Rows from block 8 of a small rotation predictor, named by matrix and row number. Rows with one number belong to one channel. Each number is 128 + 24 x the weight over its row's rms, rounded and kept within 0 to 255. All counts start at 0. Numbers have three digits each.
After each channel's rows are labels from the 100 images, of 14848, where the channel reaches its highest value: "top examples" is what is common among them. Only what is clearly more common there than usual is listed. The data: retinal OCT scans (Kermany 2017). In brackets: how many of the 100, against the usual share in percent.
# convs0: first 3x3 conv (model.blocks.8.convs.0.weight, 256x256x3x3, each kernel summed), inputs 0-127
# convs1: second 3x3 conv (model.blocks.8.convs.1.weight, 256x256x3x3, transposed, each kernel summed), outputs 0-127

convs0.141:107153100149140131131107123165111179130128095153097147132115150114138138131075128131151105094153132121145118101152149149138137160132094119124145121095110119093150133116144138154082152145161135161131128101135119134149145128142163093132154103117105146054140101147126134159120083138096128121143131099158123128120124094124115100122099115135138110136139116136165113112112162069111095174129
convs1.141:144146137169140151088137124138105066124148168122146095101113132100129122084121143150187144102123110148127136111139135155118134121130111135124108125085132141126124128086127110123116108102124131153124086110177122125138150096062133173132137117135128121117141115144159143094079151088128096108116124127106119127185111123114140173144139173080140115110092145135122115119124126125115129119121
top examples: finding: choroidal neovascularization (67 vs 29.3)

convs0.232:122134096117173181133124097153137158147126164145120168089118091126095143148054117128162159137116154113136109148134134139140141161103129116138165164116121115133089138142153122161119139123131074124169131075139088117154087161120132104115156143094095109088112161141149178149130156152152104144127128098142120102105134129136123132176119097086116131178122110147115154149141133123121113128137
convs1.232:164117135131130126096169110097175070136121109118103116138142151163135130106138135107164140112127102108122173146126145121138171147120132131128157115108125126100122147171114166141146127097115120144118088126127098179091130117127148145160119116119137138146140071147143110148114115179082158110106110120125095150103077124111106113100150108144154140132126109153140150117136141117118109194108
top examples: finding: diabetic macular edema (36 vs 11.7)

convs0.190:181135172118139124076096138125087114135147147158150097177122145071132122109135154099107109120103108156093129120131150157106124180172114161120122135088117132110109141120178112138177113175107122115133102145085100088103153109150168161131127118118174120178125143108138140130111136115106104166085094135124131122146135101124155157165154160134109080141145131109152089128120137107151124090104
convs1.190:112166072124084143161121104131113127155125132129154160137146113115147151121122109110114118162142118144161115099125095096154118100107147106130153125149128107102126115140063114135146137126176112124169139117145154123098128144129134159121094129132107134134124156169123128139123112124185118112129147168143098127092128127134135139200111137083133090124103090150152134096121113130115104095099
top examples: finding: choroidal neovascularization (66 vs 29.3)

convs0.93:110137117128135152170119122120139085126152132155125155136129113183138055134082160097096096173089146114141136107164181114152120107107107109149079167102120111163112157119121164118109142116133154108140116141090128134118117083141127152160109123128142155158129114109131146150140122133135125118113134145122124106113123098146119129145108122115178134107129126110118129178139135065087120123121
convs1.93:090131146125133146109137121187171143138103101120100103133161144132138151114170143101151129101176156117124152147123134188116116122146119139108161119144175131115146135173179164153143130107095142140119132143089092151177074157119116122107113125128116137079119168148133104128171083127095169138118133139145150169141112175132135147138157149160078138149132114111115146136100128106159118147087
top examples: finding: diabetic macular edema (35 vs 11.7)

convs0.192:130125090139167139173144098169148150093136136144083128110092100131149126124095117122123113134107125074162154116118164150146139097104124126128104118127083137140122163133132118136095128139092181107159121180150144137151160139131165103106111161110108109096153145140165110114148090117127119146110127154124126108111140111163114087113073139112152143134152132106106149089153166175137117101155
convs1.192:151102105144092117135100150125127127113137125172107090138175096123155181108123141108110069120151096107146194105140133115129136126139136090142134133163080140099109160124103129144097128096136111165133111190116119112105101159169124112151106116134138133097148111109125146148108136130125106105123127133133141084121129105123084110074123093153112129146115144156128131095203105093173105071115
top examples: finding: diabetic macular edema (30 vs 11.7)

convs0.30:157191076179111148082156148108093136088113152108121061143111120146151112162146121156152129141168144114161096128127136134140109141112123144136095148098141137153160144125134117147144134157139092156143097129113167113107137097120154128129124106155103116153110094156118117128171168112119147150154137145123144106139105153090130159118125095141129115127106145137137122133102090120127154137129
convs1.30:150106136120111128182140168135144158146116124099154089119144139135134104098072147077096135152116123164150124140106103166117128142120155105111111123098172079166158153124101144147132115180133118181103171130159065114142131121096120106151117177129133149131102093161112130137125144114123153131117096130145123096131151125179142127115113077143108149125127096129120097137128186127165156155154
top examples: finding: diabetic macular edema (60 vs 11.7)

convs0.211:126119115121096162137098113145117121143136104132115145085152162120173098139129178123124173158097130153146137115120130122147131096072132102133111140117130147158147124141082138115129173098173135121127120149079153126121104108107117126106126135119124161138113130118127104177097116094065161148153130168115149094112120127133122122134110148114147157108150112140126120114122123131143141149124
convs1.211:109165154154137124141114102123128146118170142130105079105145131118097129128127140156111096125157169088116151122128154136166060165173123118120129095141172133151098147135122132163119133160127132102100108133143117148182127159147147124103178130120145119076134142161133138107134149119133175109141143087142141113131116119151100142150142086143111147108110141093134164081133140097124132069134
top examples: finding: choroidal neovascularization (69 vs 29.3)

convs0.95:124150135143094189130113116101162133147104148169142088118133154123101145139112147137167085136097174148145123119052124154141154140095121118148159160150131125172137121132101144149132113100115102129136113124068121115115123145118101078116116107134108135125135051136122151148125112139152108091090134154146146163121111121138094138158114115163151119115155098121146129120156160145134089126125
convs1.95:138138116166072104138121117138098123146151184105094113142103105118137107101147062113094108101119130139153136114136130138136112101141104135100091127135143094101149134095069140107119099131124112170116086160116110104109134173090109142114095191150125154132157158089112114172141111117117095128149117138113165119147109116134129125126168139195126113128117141103141111132164108104108146102117
top examples: finding: diabetic macular edema (30 vs 11.7)

convs0.248:156115145131128142136150120110135128131128178117100138113128116136142106140119105172152124127152156104130117128103130104109107130086136152113116130152175112131132134144152153066137160117090100150129124106112140125108116096138082170125133086102133072091117165102120140085124143150127140143096117125126152139114101092131094162094117144178144093123121097118101120145119140151137082153140
convs1.248:154134074127115133116133139133135131143129149127138147139146107157137124168126138144104123150180116181131144069153156130128180161142128140132167128138136164134108106165091147155115102119143123096125178148135130088130128110106149099121129130142136117149092110143126079130168065138162124169125131162096137143151105175173091112125119144131155151068132114128100121115137130113118130196179
top examples: finding: diabetic macular edema (38 vs 11.7)

convs0.212:166142106127139129117159126177094125119167145147114123080106066107136092118163131104101153080108137100107165138136116141137141130141104092146120138080159128096102117196113119118072108124138150149125132159094095114136122158093105098098157120138115123123097163116090099132105089097122073171139114122140129151112151126136143101135070164146146094132150127133096138120156143180171111153116
convs1.212:148134115161137132138170085133171090098122123127099088123124104119131180121136127144105108144173118128093114125136139142135113163138125155089168089124135129126099146211094127150183145161141149138135106151109116068173127143168070111105108079132110105092149130153124157149101138138144111125134148130166104104106122099122118111176146125087128141140092099153124091064109154116126128144150
top examples: finding: choroidal neovascularization (71 vs 29.3)

convs0.126:093135095104119145172141102132112090169149096129128105151118099149107148135109129171138108099164142113093139128106137184123140149115117137134178117128112137151137122122081100146139146146106142095129088127178106112148141114098122131108145094138131092128146145153117093127097119171151127096118130125128136150117112126145134138101128111163152159152126115146103161120150147126139152154136
convs1.126:150135111150116082090168100126131168162120145145123135141142162119107118142103110123147118146160104140136110136123131126105127139129098060138101139153109166132103152089126173110090097112113137137109147150114127134123105147137173125124098119114124167138161093113155176112096116105113132170109148105147130128076132146117118102140099159104127142098154106162167145131113127119097129093141
top examples: finding: choroidal neovascularization (59 vs 29.3)

convs0.246:136096101148122157101088128138143135118109096154117118129139121117111142156128122112163153133128139097124144097096151124084140151061115109137113145119101154122116193101138155107124149147089164137153099136134177123135132130121137134147127165113134103185156070133152136132116137133179128161124150116111164113133103147123161141145059119133130113181147141147137137101156070115134137092119
convs1.246:169110148117112092161144106132113201141145150107126095168178146159140141143116157136136113113141150131107155105172143131156124150100126150131145103151155138118106140095168121130150091153118127150105130117110102125105124116120137090109101177129116147127164114120123129098123121141128118167119106127126138159128153099161116114188145071182148136129147091124113149104176079128108131107158
top examples: finding: diabetic macular edema (58 vs 11.7)

convs0.130:133117147109110112143114125129102103156139131115188123143130108133112062117116130114091138131138143107118194111079131119172105131109123106152131158143136144143154129147121086088146137135190158132069143150145132100162156153112100173126126098122104167116064137144159121147139174121097125103134137156108138106146092073117110114149107115172166131096111105165123151126136110127134119190112
convs1.130:134186121146103108126111131116082110138078147131099135119104119142108113106123119120094139113087106125155131122116076100119139155122144128138136131110108141139104099130113153135107110158182077117162134118144101079139171138147120125084100078102116125127160068143137135141139106113128092064110095159123123137085146123121118109118142138087122095152122167156125121125099127106132107162140
top examples: finding: diabetic macular edema (43 vs 11.7)

convs0.75:171098118146170137144128133122153109176121162141101140126175132094132088139106151122115140116154179099170128123138124119114121155115134153109133098163128119151151132144094081117115130122153118160161125114137114125147150135096118107115154094144121174144156126128143110119095092154100156148156077173190116171119149137125108113110179125110134148160168102120132152141129109111181139137134
convs1.75:117127125110121107145134109114133098115094112104122153181157111104122112173149135175138119136131114079108121154137129099117146134115129081132105126108075102167098109102132142113123121157106115094122116132137115083097127103158135114135143138117106137099126131104121153170055102143094105125159118063086142097143128132136135137120083144132147111111138166133092138121133130111125139118137
top examples: finding: normal (83 vs 51.6)

convs0.34:109135120109129111123100136156143147102137126141170111109147101112163165107149160155144124063148156179112119189105161133132074122142151141097095139116131114129096154122142145162088132126119118122152143139182146122120174153132123130105144092136140128098093099161104139156098123156169064157167153158143114116157127160149150120155106112104141135139135084170149094109134163156160124139160
convs1.34:171086112175149139118134129158147124173150127107091163104127147134113097115056132097113116152149105052134136139125128128124153158092085168165166120137074144148103134143102114118106108167119119095129183148140103115147128143126122085122174118127092099142163118137161143113126111149139087099092104113149143116125118072145125119121084124139142189131156127173134145143131107149141134134139
top examples: finding: choroidal neovascularization (68 vs 29.3)

convs0.107:112164108132129077152158103154106138130117152161080128171145106155125123087144125104150115083107131140183124118111131162147184176116175151124170142143174103127145091123131115134135134134106094150117134116129173141139133111136144110135158141133122137128072112116135130101136125138139133101127110091125149123146133140165157176134156086117173133155109137118137126133119161144111145132131
convs1.107:153110180088100168125111113097116096130105120143146110126118146097128135131134122119082125089109113109191105088121155140142113079099121108137140106138124126101129107094094153126142120137140137128110174140116072140124106096101123116140088090073099144099141186140144142138127104144140146120114116126144132108113138159079098179127126155088170082127165144113118157086094104153145123102169
top examples: finding: choroidal neovascularization (66 vs 29.3)

convs0.132:066118131092134074130131132166131127129149139106131131096099097140097117157114118173107098155128108139147151119163157115118104105148117135105099090135078124108073080166094090123112138111104130116154193155136161114109147115134124086154140116132133110124101144061131124099131191107153109148156150113100103126168157109143118093080139133118115114125167113114143132066118146199154108119146
convs1.132:133130125153144096119127120096149093121082128161140150124102131132160130107174127093102134136155138055126175116129111163141143096118126097133160091109150133136112093214123130153155141115128141093131141128131146111124134133158136108093131145111140117116144140176137124126119138148144132151110137102142101086124155087122107072136119149098109164125130141125128157121152126127135103135144
top examples: finding: choroidal neovascularization (61 vs 29.3); finding: diabetic macular edema (32 vs 11.7)

convs0.206:128116123112119112118171159147130129123104140077137124117159098135105119136101151095105098105111119126151170148121121119132118173112139120144143141089120119101105156131135120125103103102108054152164120124153142103103127113122165126131068192108113110111123107127130114124088148113131159125129132096118125106118152133163121156111081101116122152160146125115122116101131124144143121133115
convs1.206:144130088096165154163115120102171108153157157127148173090128171089166155099068141133131096148144116108108102134141142120128114126144104119158151104148102139126112143107117139106136141129152125140117082112147123143096133151162111095182136104084135149147123085107117145161092144180131112127129104137134113124098121114127118129127138170141187096137123126149138149159089130132151092127101
top examples: finding: choroidal neovascularization (60 vs 29.3)

convs0.70:063147137104126147137137121111171072108112105117093122076130166137128132100092125111155164124112100128127113159075141115162134161088162118103124118135131124127122127119066103123111136126060103101146141151154142134138130151128141145112125113107096116130129146122110103095099108107092160119146134096110104090117109141116134101078129092127085172148127109065100164109131117098163144163149
convs1.70:136106155147138132176143108102157149158154103128135106125137152123136126138127166151129119124130156130130072108160078149135098147112113127148116130151111145130155116079127170138112114170139110099092149104116085090100103090095148156133129125123120104154127109090092133101136137165143117150110164120121125134113144183130135122115080095152100144134156099169140131113125104146065138076132
top examples: finding: diabetic macular edema (40 vs 11.7)

convs0.100:134103104100128105154092148146129151135137115134108121170151101155135076111126105105085084124121103151101140121143134101133132124097095129113189168116142147148127093162180107132136152134173152120108127148092129139129112153118125106120127069148160125140109110122108155131138116124194138147110126112149150123129166168119090055118157138148173099112137139120127105119139156097137117107089
convs1.100:166129083107098133090178102081127122124081094081150098098118131137119149151105138162122187153141157092105138127092120111105144128151137096107111099150122127107126158153082106140101135132115129086126187127131165125152113131127097094124097143178143117119152156140108177164131108130100135126109137125132125106142111092169109129148153144134143110124111117141097101120107120137136085135170
top examples: finding: diabetic macular edema (39 vs 11.7)

convs0.236:155142130125150170122130133155150119142118171113095133125160099126122100125092143146138156103154170121174092118123191147152116130112136096151102109131134160121117144144117095101095172102107062099104161152119128127122106163086182095101114120109099146144139091144148166148107097144133142123119114113082157105102158148144138118104134111118150106141119133105149140171136114119155154125128
convs1.236:113146142125125124124153135100143131165167116153141105157123135091116125140146140093133106118136106173144145153106115100127135111120110109144137144149131083120114133068098170139137117154104103114115098121127122119134110130119130129174104160137091150121156110172138151136098144132115127148127136147116115153090129121089140152173123115118134126155151111168127123155159113120128148168128
top examples: finding: choroidal neovascularization (62 vs 29.3)

convs0.163:126163156154135107121125129167129106114097122148116147093190114114122182160126161096182159130169102095143161115117161133161104131108097134129137109111095118119129166087137144161127142124120098087161136143116110162139110133106147117138140125113106154084108073142163161159102149124110158125123128142097153129113149163117127129089146118145137155174122127154129166098162131108116187131125
convs1.163:153120144092164103110098117101100144139133175145093095119155134133130111099112096107124148106115114074106100141130133099130091132126089100114158149104160127166116134122124102112151140125105126143140101119168153130173111085144129111120135109132138122108154108135100100095113096128136131115154106135146115118116132136129119095118076089140139113102107112117120123142122117120145117111096
top examples: finding: choroidal neovascularization (59 vs 29.3)

convs0.252:130109076101144114135156128111153135121156110151105140185141092103111123121112095125135124086157094159118134168154117171141132144098147098120221102139063156137111125126111103116151186102123165141158130115107119158179108127107089093115156117139104098118119127134120125109090181099155098132108139077105113140097147161132146111100139146140147118108065135116154140152088136128135155126132
convs1.252:127153116084122139110109100102086147146131108118127153116126123138115138144100129093146179139135133130123108121142128106127123118124173126094094096160093154081117149120150142101136108106098163099131117105134130143146116138167154146108141095170117127115161166149135152145110127109118128163132104091120129125147128106122127142184155095075098091137146149169067117093103101118112109079127
top examples: finding: choroidal neovascularization (82 vs 29.3)

convs0.207:126127159095105112165173119113111099122120129116118115104159153139155138119156084126143115158121130119116177081092163091154121110115105147099089126126170115086142063137135184160165081132128126110120148144103139147131113115084100126118170160134106094163123134162134122114145116135121113132081178119141146140117141118092092141105116094198116126149126143111123128134076111149169137102101
convs1.207:108168123176136123187113118146178166104159116093098100089102138128143136143138152164135116132098128109090119127151148152140131145125131140092154130086134129158108052185073160130112135113147131108108111102097112128108086144137110087091143103129150128096166134141108153127125125118164135123146088102119108130122150157127114096124123130182112194119129111171096136147127134122131099136132
top examples: finding: diabetic macular edema (34 vs 11.7)

convs0.118:083096130111128082112133110108124142081107090128088128096101096107147123113114125153104150108174082111136141122147130122145146117138125143123123114086148151148089065151125079129085169064163136125114125143157112134126180133131115105141140085109177110113104124108138152111110135135129095150130144118150093121120130136141083134162118144100134136117099125137124161105136129080157121153122
convs1.118:148130172108096137184102118122109070144151113115151169140133126129152149107105104121111191155128140091115139131137127128136137144131147123104177124151135112135119138145151113105146142119108121135124178134154138101148110129172136137099117150155154152103112106126122134147079130123109131139151112102119132090124104100152126168084138120110157089084115138141133092147140162145132116135138
top examples: finding: diabetic macular edema (33 vs 11.7)

convs0.158:129141134118127116140104120144088094193159150136096093084151124139088168128121102157090084133147118134089159086101138165155110109168160137127068105077117132108138152144124147135123126088129134125144133125122122124139120171089147102087162071150122160119109102081101139125132158071113133178136147102136139129109134182118113100078115123111143142099136121075119155114101146137109136134117
convs1.158:118130113122125084158131150130085130131111119142138177147133090113124183134098115111148110128153118128162144112151099116130134119149105097146176126134115131099086115188106179099117106127135143115102105099151099156172108074156125149138133117165153160112150171145122111150134150146132102140105116140158135140128095140161115161128171192164103127130146166168140147128088166090126121136162
top examples: finding: choroidal neovascularization (64 vs 29.3)

convs0.47:133140120139149102150139105138102096160154149125131098144120108117128129102149068067147105100145117133110160135117107129136185147103140118158185103086138174140140129088105121114152155147108125108140113089146100111123115098101112128142145123151132099094122110096111105138109113150088141147122118120088137120100081120126144095104110095117099120145124157110078120131111129171126139140138
convs1.47:121108187114120156126106125097135155137150148124085122099146169134149121148113116170134130108117144124135102164092119146095149116135151108158093165098104107119099138084132164127142111133106126140093102093156110110129160118146142113128098103123108163143151087119152155141113102164132123127121101087156174094130136115153128136146122139129147097136170111154135117164108117093056118140126
top examples: finding: choroidal neovascularization (63 vs 29.3)

convs0.179:138129149144125095149073106175129124123113113139153115147159118113116137140139116114159109100096137110088144123117152100125147117117124124133104105123134103089113149154136124106131099131094130110177130170158126151106099109129163155101112094087125132069102086119109123137147125158133098102131147143135159100066164147129133100096139127141136116156134109146119107104185169126133166166130
convs1.179:140144109143149127099170130120140129100099152144111123153164132120150111102129130083107133126154090121125188136142116136143133125143145105140173141104124137150129120093128168134116120134138130128140100152109117094118164104150137124130123091069133127122153096141115144156086098196098134125169129137152110168137090136144128126107120079147080124136123177166129176093170100154154103143136
top examples: finding: choroidal neovascularization (76 vs 29.3)

convs0.73:131125086109115119138127114137105107132152164167181131160120145160111143140154116118120107130112128147108116133126146125129108127146171122142128153104102065146167170125148134122121094080156139152150127161077111144129136144101153180104101121105134148142137147089148114122138044127102155124137097090145143117075138116138141144190148100126153132097131136139123121143100139110134135109110
convs1.73:145116112166153146088114131137129102095144129115085098131120105139117140107100151151102104133131109148123082141086123149137145123120142155098151106152152129099138067173087155134125133112152099092137155141133132145149165150122108102109124184166167141138105107093137136143132119159130110095175133108144134086118130119148101156156145099120097119122150100125162134140140127140129139144099
top examples: finding: choroidal neovascularization (63 vs 29.3)

convs0.125:164121116119086172121132114131128140109157158109143118089133074150114086137152130135140099072127157123090108076098101089120099110122159118156130144083141130143109162140155122129111130172130075110162152164089104121153109126124130151125155175090149095130120139123125098148121154135107076143132143136160163127166112197132165102120073151201113144124128116121098132149133118127096090128087
convs1.125:103119069111103096114146105098115162134123121141160153169143145121128144122128174101098126155131114111120133105113143170132124146154185140131097113128124128093100177128146104120093143163120123148127141167146138120118123166136132098137144148126160143131091081175068144154127119123164151093150081188105141134144112118161094119126113100092099135122152104184122135154138142106133101150135
top examples: finding: diabetic macular edema (35 vs 11.7)

convs0.65:119172166134126123141164138169135114182102154159129116118114137161102121126108145094149117134129107125138167137107200128134116134129113143112154126114081123120141138197119128103145134097101127157139130115162105149131138134112126156132086175092100120164132104106148138107108082115144131148096110170123124063113114090128144094112129097100144158146157126153089154151152158172158133084128
convs1.65:094158072167174161159072137101163127139119106120159134097103124113147133121103100139114100093097145133143116117131123121149147117116109143151193117150155118108122171142092141155123106166161152093146101108104126100130131131138127070157092077091122159121102088151130159159132122150134086119133139127128127143089161133125116131123130075113113140153131108128130141128124129097113135115114
top examples: finding: choroidal neovascularization (83 vs 29.3)

convs0.203:112191100107115134174134103145146158107110114107142129114152134113105144140135114110158127142141131133108142116097107137124113126132083089173146111145152144133148114109113120149098160164113094079131135155094130092133089150123150136147141179138070043118143097154121103126100113107162125148104168149119156140124136129172113126083087128129137146130130137135152126122081103085114103104149
convs1.203:148130158114172131120098153150138135094123124124131116103096136146127119103154119159119116159147111091067134142106110148159144156126146090134168105152167115099099144075094161104146086123143127151104124150159133124136107170111076090109131161121121128119135159090089156139121142105167133117164128147114118119115122117125120120124111106172157162098114110102096100128143112171150135188140
top examples: finding: diabetic macular edema (54 vs 11.7)

convs0.146:149106130107117138123142103142106142146135153116093156125160095122103122142166127107156111124126117129110149139131137122140079165135195144136125136096155115103142121100137070154103159116151140080171162145146141083139092129124127126127152118124135140081082113154126127109126106120073147119172111139105129127167143126105118115098088109135126081154134140096174121139131125110116106110100
convs1.146:140127123131159152117101131115130089125119117162117123124135151128123146112146175109128081138139127138101155120137156134110170165115179115134073157147129099088112137096106138115161140136124087168177109123087113110109165131098162134129149120110126112138123153102135144122154145166149101081096105148125108134127139108120104133073145127142155105083119143176123144148113113097127097137095
top examples: finding: diabetic macular edema (39 vs 11.7)

convs0.10:133131099097143116142145116171124136141161110142135145111183090132135114123152126139131115124106185106098132161100115090164144156138103098116149186173171115169120130134102140137123181189164116106113111123143112128110112106108129147118162120094108091160120101117102134160119149099122112125133098112166128124133114123129128121061107109176143123125084127096167163155124115109158141170135
convs1.10:117154139165132114156089086168077113125131120102127163108093149157101135134138126185137079165128138140105126099153111106134125153125117134137082073134114114138099166126109149112179097121150134121129168182120129154108150131140112169098152127134125108074120141149095176116166152105150142116149118156098138157150094118131098128105145142149144131119085166133090117155127131081152120166149
top examples: finding: diabetic macular edema (42 vs 11.7)

convs0.60:126120095112116085055140136116119146103097103088132135170110125104107071113120122068132165107135130148128118119126133167128136137120142102137175140093136179170118096119098101147147109138124146148098094138142085102140148110116129144153110114077128093109106086134138116144093137136101157103108138100160120118107149151111149152113129134101123153109119136145130100159120112089151108133096
convs1.60:145080157132143121120120122156153094126084144132147164125088186117103171129150109124097160129105125119139162132165142132114106146153131157101117111164106079121096182104124134142184145141121134146141128144154130148123134154121124147137134150126133124127117072134106113153097113072174128125124103136138080124111109087157145128135152154116131106164135081122115129134122174102156131114090
top examples: finding: normal (85 vs 51.6)