Weights of a small rotation predictor: 23.9 epochs.
Rows from block 8 of a small rotation predictor, named by matrix and row number. Rows with one number belong to one channel. Each number is 128 + 32 x the weight over its row's rms, rounded and kept within 0 to 255. All counts start at 0. Numbers have three digits each. After the name is the row's rms in percent of the matrix's.
After each channel's rows are labels from the 100 images, of 14848, where the channel reaches its highest value: "strongest on" is what is common among them. Only what is clearly more common there than usual is listed. The data: retinal OCT scans (Kermany 2017).
# convs0: first 3x3 conv (model.blocks.8.convs.0.weight, 256x256x3x3, each kernel summed), inputs 0-127
# convs1: second 3x3 conv (model.blocks.8.convs.1.weight, 256x256x3x3, transposed, each kernel summed), outputs 0-127

convs0.97 092:144134108109097155135146088128149154112181217096126102169137132117115012129116144087153179136162093105169151145130135163114104138131114141147130177121131179128188126107058104141152126125127091133173035158140134057109110128114100121118173155141114116129202153146143111152069097092100144184151103155169194110111125148151102197096101100100143066141132145064133088165116173103066105150151
convs1.97 085:167118123138164145153134104104164093127129116096169118159082172136108213105178093146116172089114211158138152128107142135057102127162153084160102152158107132131082139093091172098133099165148117135145154103095155091092166125130145143152094161109158153110159032168121115104150073162136148163139148102093127163167115056140122093185128175139171117122094084073107088135192136142157166148156
strongest on: finding: normal

convs0.135 088:115134148155104142111131152108107093126154197151087131168118084086170128110183119157106083138138111156137133078126163160162118116115149132164093197141137181091124140130089060100154104127143175184107131139125077075147148169096110201109081096094091186151132112116124153135104151074064133115204077136164078110167107137124083173097190112095126105080110141127139137207099103068121073143186
convs1.135 088:124128127136168089157145118158112151089108120142222165184085121156100171127115095185079128111085188206168114116147145114153121116141110120120080138166124072114144164097064103132115132126089122093167159128157149163124182109162148080103117150129141153158079158120107130133087109119132181101186103141151126089096109126157137187141143136093090086134096149090096147109156130138151198104117
strongest on: finding: normal

convs0.139 097:134158169113128112149214116146168102110096148107162125129146182110183090101181127110153051064126154086136147124075119075143191162113055127106142116130126109118095157211119107143146074161127128135151170172142138143169121161153198152121158131130140152058068095157122158115142116131110093139122114086147116166174155157125144047148145092148109164166178092152119184174140143070126139177147
convs1.139 093:136133133141178125080085133196139134146196143125079108097173126098098150107132105133172127123104134110081145116148153143123096193151118145113206149114060110142139095061102113108143145078180162075101127120107131155057136100049101136127123080198104085150117093143137185122052126122180105109113100203078137160116087144182203111074055171084110163145084119142150092104130123139088094110069
strongest on: finding: choroidal neovascularization

convs0.237 088:131077156124171079138138154148106138107134138136149112144113120084138118139117062178076123112139093125109136094142168110097175177166099167065125135146159102099147131135095151120144171097128180140167166144082126190109112125127091061108155176136157128133160135036106120070174159127169032129179118083114106175137119060136150141133193153070120060159105152133116138167071134167155159080108
convs1.237 089:116092149160127119169103158109115114108080122111078092099174096136144128103157127130058082153057114080123167157162127100156114104152170115124141127101139126099145115183133159155076150140066145100147156164076163074152172136171107123126153180108151114104165196031130127095113118163205140129140197090140166100118144071160074109186168038105139106123130169076113120115204138117138132088115
strongest on: finding: normal

convs0.16 108:109132136153130157118134124141084064093103099139153108144100101122126134115091092129119125134119122152102073095133154095126172124137069139183114118161133117160139110076082078135150161095093105109086125092090119044098135205146107181139098132132081156137108074152130179118137100151126192175090179074164137119095140104164129137166108174092143134124173104111149141103110029042079150070098
convs1.16 093:116107119129098112118131143106128203166117153110129097125094096088128152116130156121054133109129130176113112145121132137177178106149163066113119152092124107135109094123085082096121105131124099149139127147145119169133170035146107171145109129161148119143102184129144069146140186101092099145138116118119116126119113136089110116155167148148110042106154155078185096174109183148154151154202
strongest on: finding: normal

convs0.81 092:147125115129164105111156112106133133112109103153126134141166125154172078101111112107155113074143154115166170151158135154131136125084169132126146102086154128119072124121087116130111188196130141138168137136109076128156091116137130144114138082154120107149086227092084103149110204163075169195102186127121172118169108128173205141098126162133132066110139098166167121060121162137166101143148
convs1.81 093:160167115133101158127171124081137160128186150100154183142128126123113093124078108163130145118174087104084093150116139145121119125117136080137127148084124125161117146089146117099161126125124106059077138044087115117131152145096099095106134082084090128126134050172103171145103064131132114086123117142141088128093104204128100139142110184167148116169126091132136089156130162135128150152130
strongest on: finding: choroidal neovascularization

convs0.69 113:127140158115086083183132116109068141125099131113128096082140103129148137112166107116138079139111147152115136111085086097124109103142144143124150120179178106153185058118073135134156084122125147117169156190125164174120145187149165178094127161128124120135092114112121140121118129147127121158108108130085115175077142152115040104125096127109159174152171116139123150229134069154136158161135
convs1.69 115:070188104102149107181124114102160171136144159161102100093134155173126079104134105142078181116108109065108155103182134123118123106109069185115123065080161144139113063198114195079089126145132139067066180068091120083182089106084136119157098079073123105086189153133130152107146088086142108150107167137170124149105146132135131113141108129178109137091121147113124149101098144122139059176128
strongest on: finding: normal

convs0.84 086:122157111100146073200141122054110103149161154131149153157134079117083153109151130131128165156110141221140111158078189118169117096103139136145111111148186148091160103079121136196156112100126105107134144163180112110183136153124169174102150110139158155151196115114116135061151204130122143116115168086163141098140096185064131125130137184112157121158135103170069118106130183120142146145158
convs1.84 084:138122162158170052149082138147079159125106114192162117106148117122107154114103139126147149165133124125090136154145094106137177107100144156147141159093109165150101129146115108142111106157141125139116151077122102126141226135148128095145116104081131164133120101132154099129103125116133134207126070097155105185083124123152162114057090173119159099121147167163196115197098097093135113165110
strongest on: finding: normal

convs0.198 107:106116142098129059184154104094082116097148133122126136100120137107162115083197105100103134105162171125107159186117101202165185141105128155109147173108161146171158135201105158142085155124172120063138095129108139096173140098125115113133164132102151128089128144138118147076127111175164096148127123124146105177186090149096097165080143118181058142184100088171132129188084102095111148143126
convs1.198 102:121119073100122146169096114117092081121079167132162150087142118121120154099144150110144202143063105077089088170150148083143127127139118200154132106103109078155149081139143116110121092155116125182107132148131121135135150104112106090083170048171128160100101152079133153152139112130119108122110132100150109082116102114126097109130158142080113149091149124111086102114116161078135069180096
strongest on: finding: normal

convs0.240 090:116151112094186121122134097144149150085091064091129209202143054103096128154049141089172161146123091099134184132141114120133099140133099143126077136112124085093113140155165098086141131156068122165161136167115135093128106125133196107160199145134166150150127113123118096147104133107156121113094103073163144118112140089134135221187112128131165101170133156181172120131094118137189113075095
convs1.240 091:153092148112139115072142190140167075119165146086124110161110146132184125090149166111159086115115168078215131141140144085114138091119177117109144083195115166136135169172128131155165191087104098160159129207087128156065080144152137119146124096089132152117106136113147131107097129146150161076190145147117112118145154076152098134117122094117168131182178180144127116075156135116145117142129
strongest on: finding: choroidal neovascularization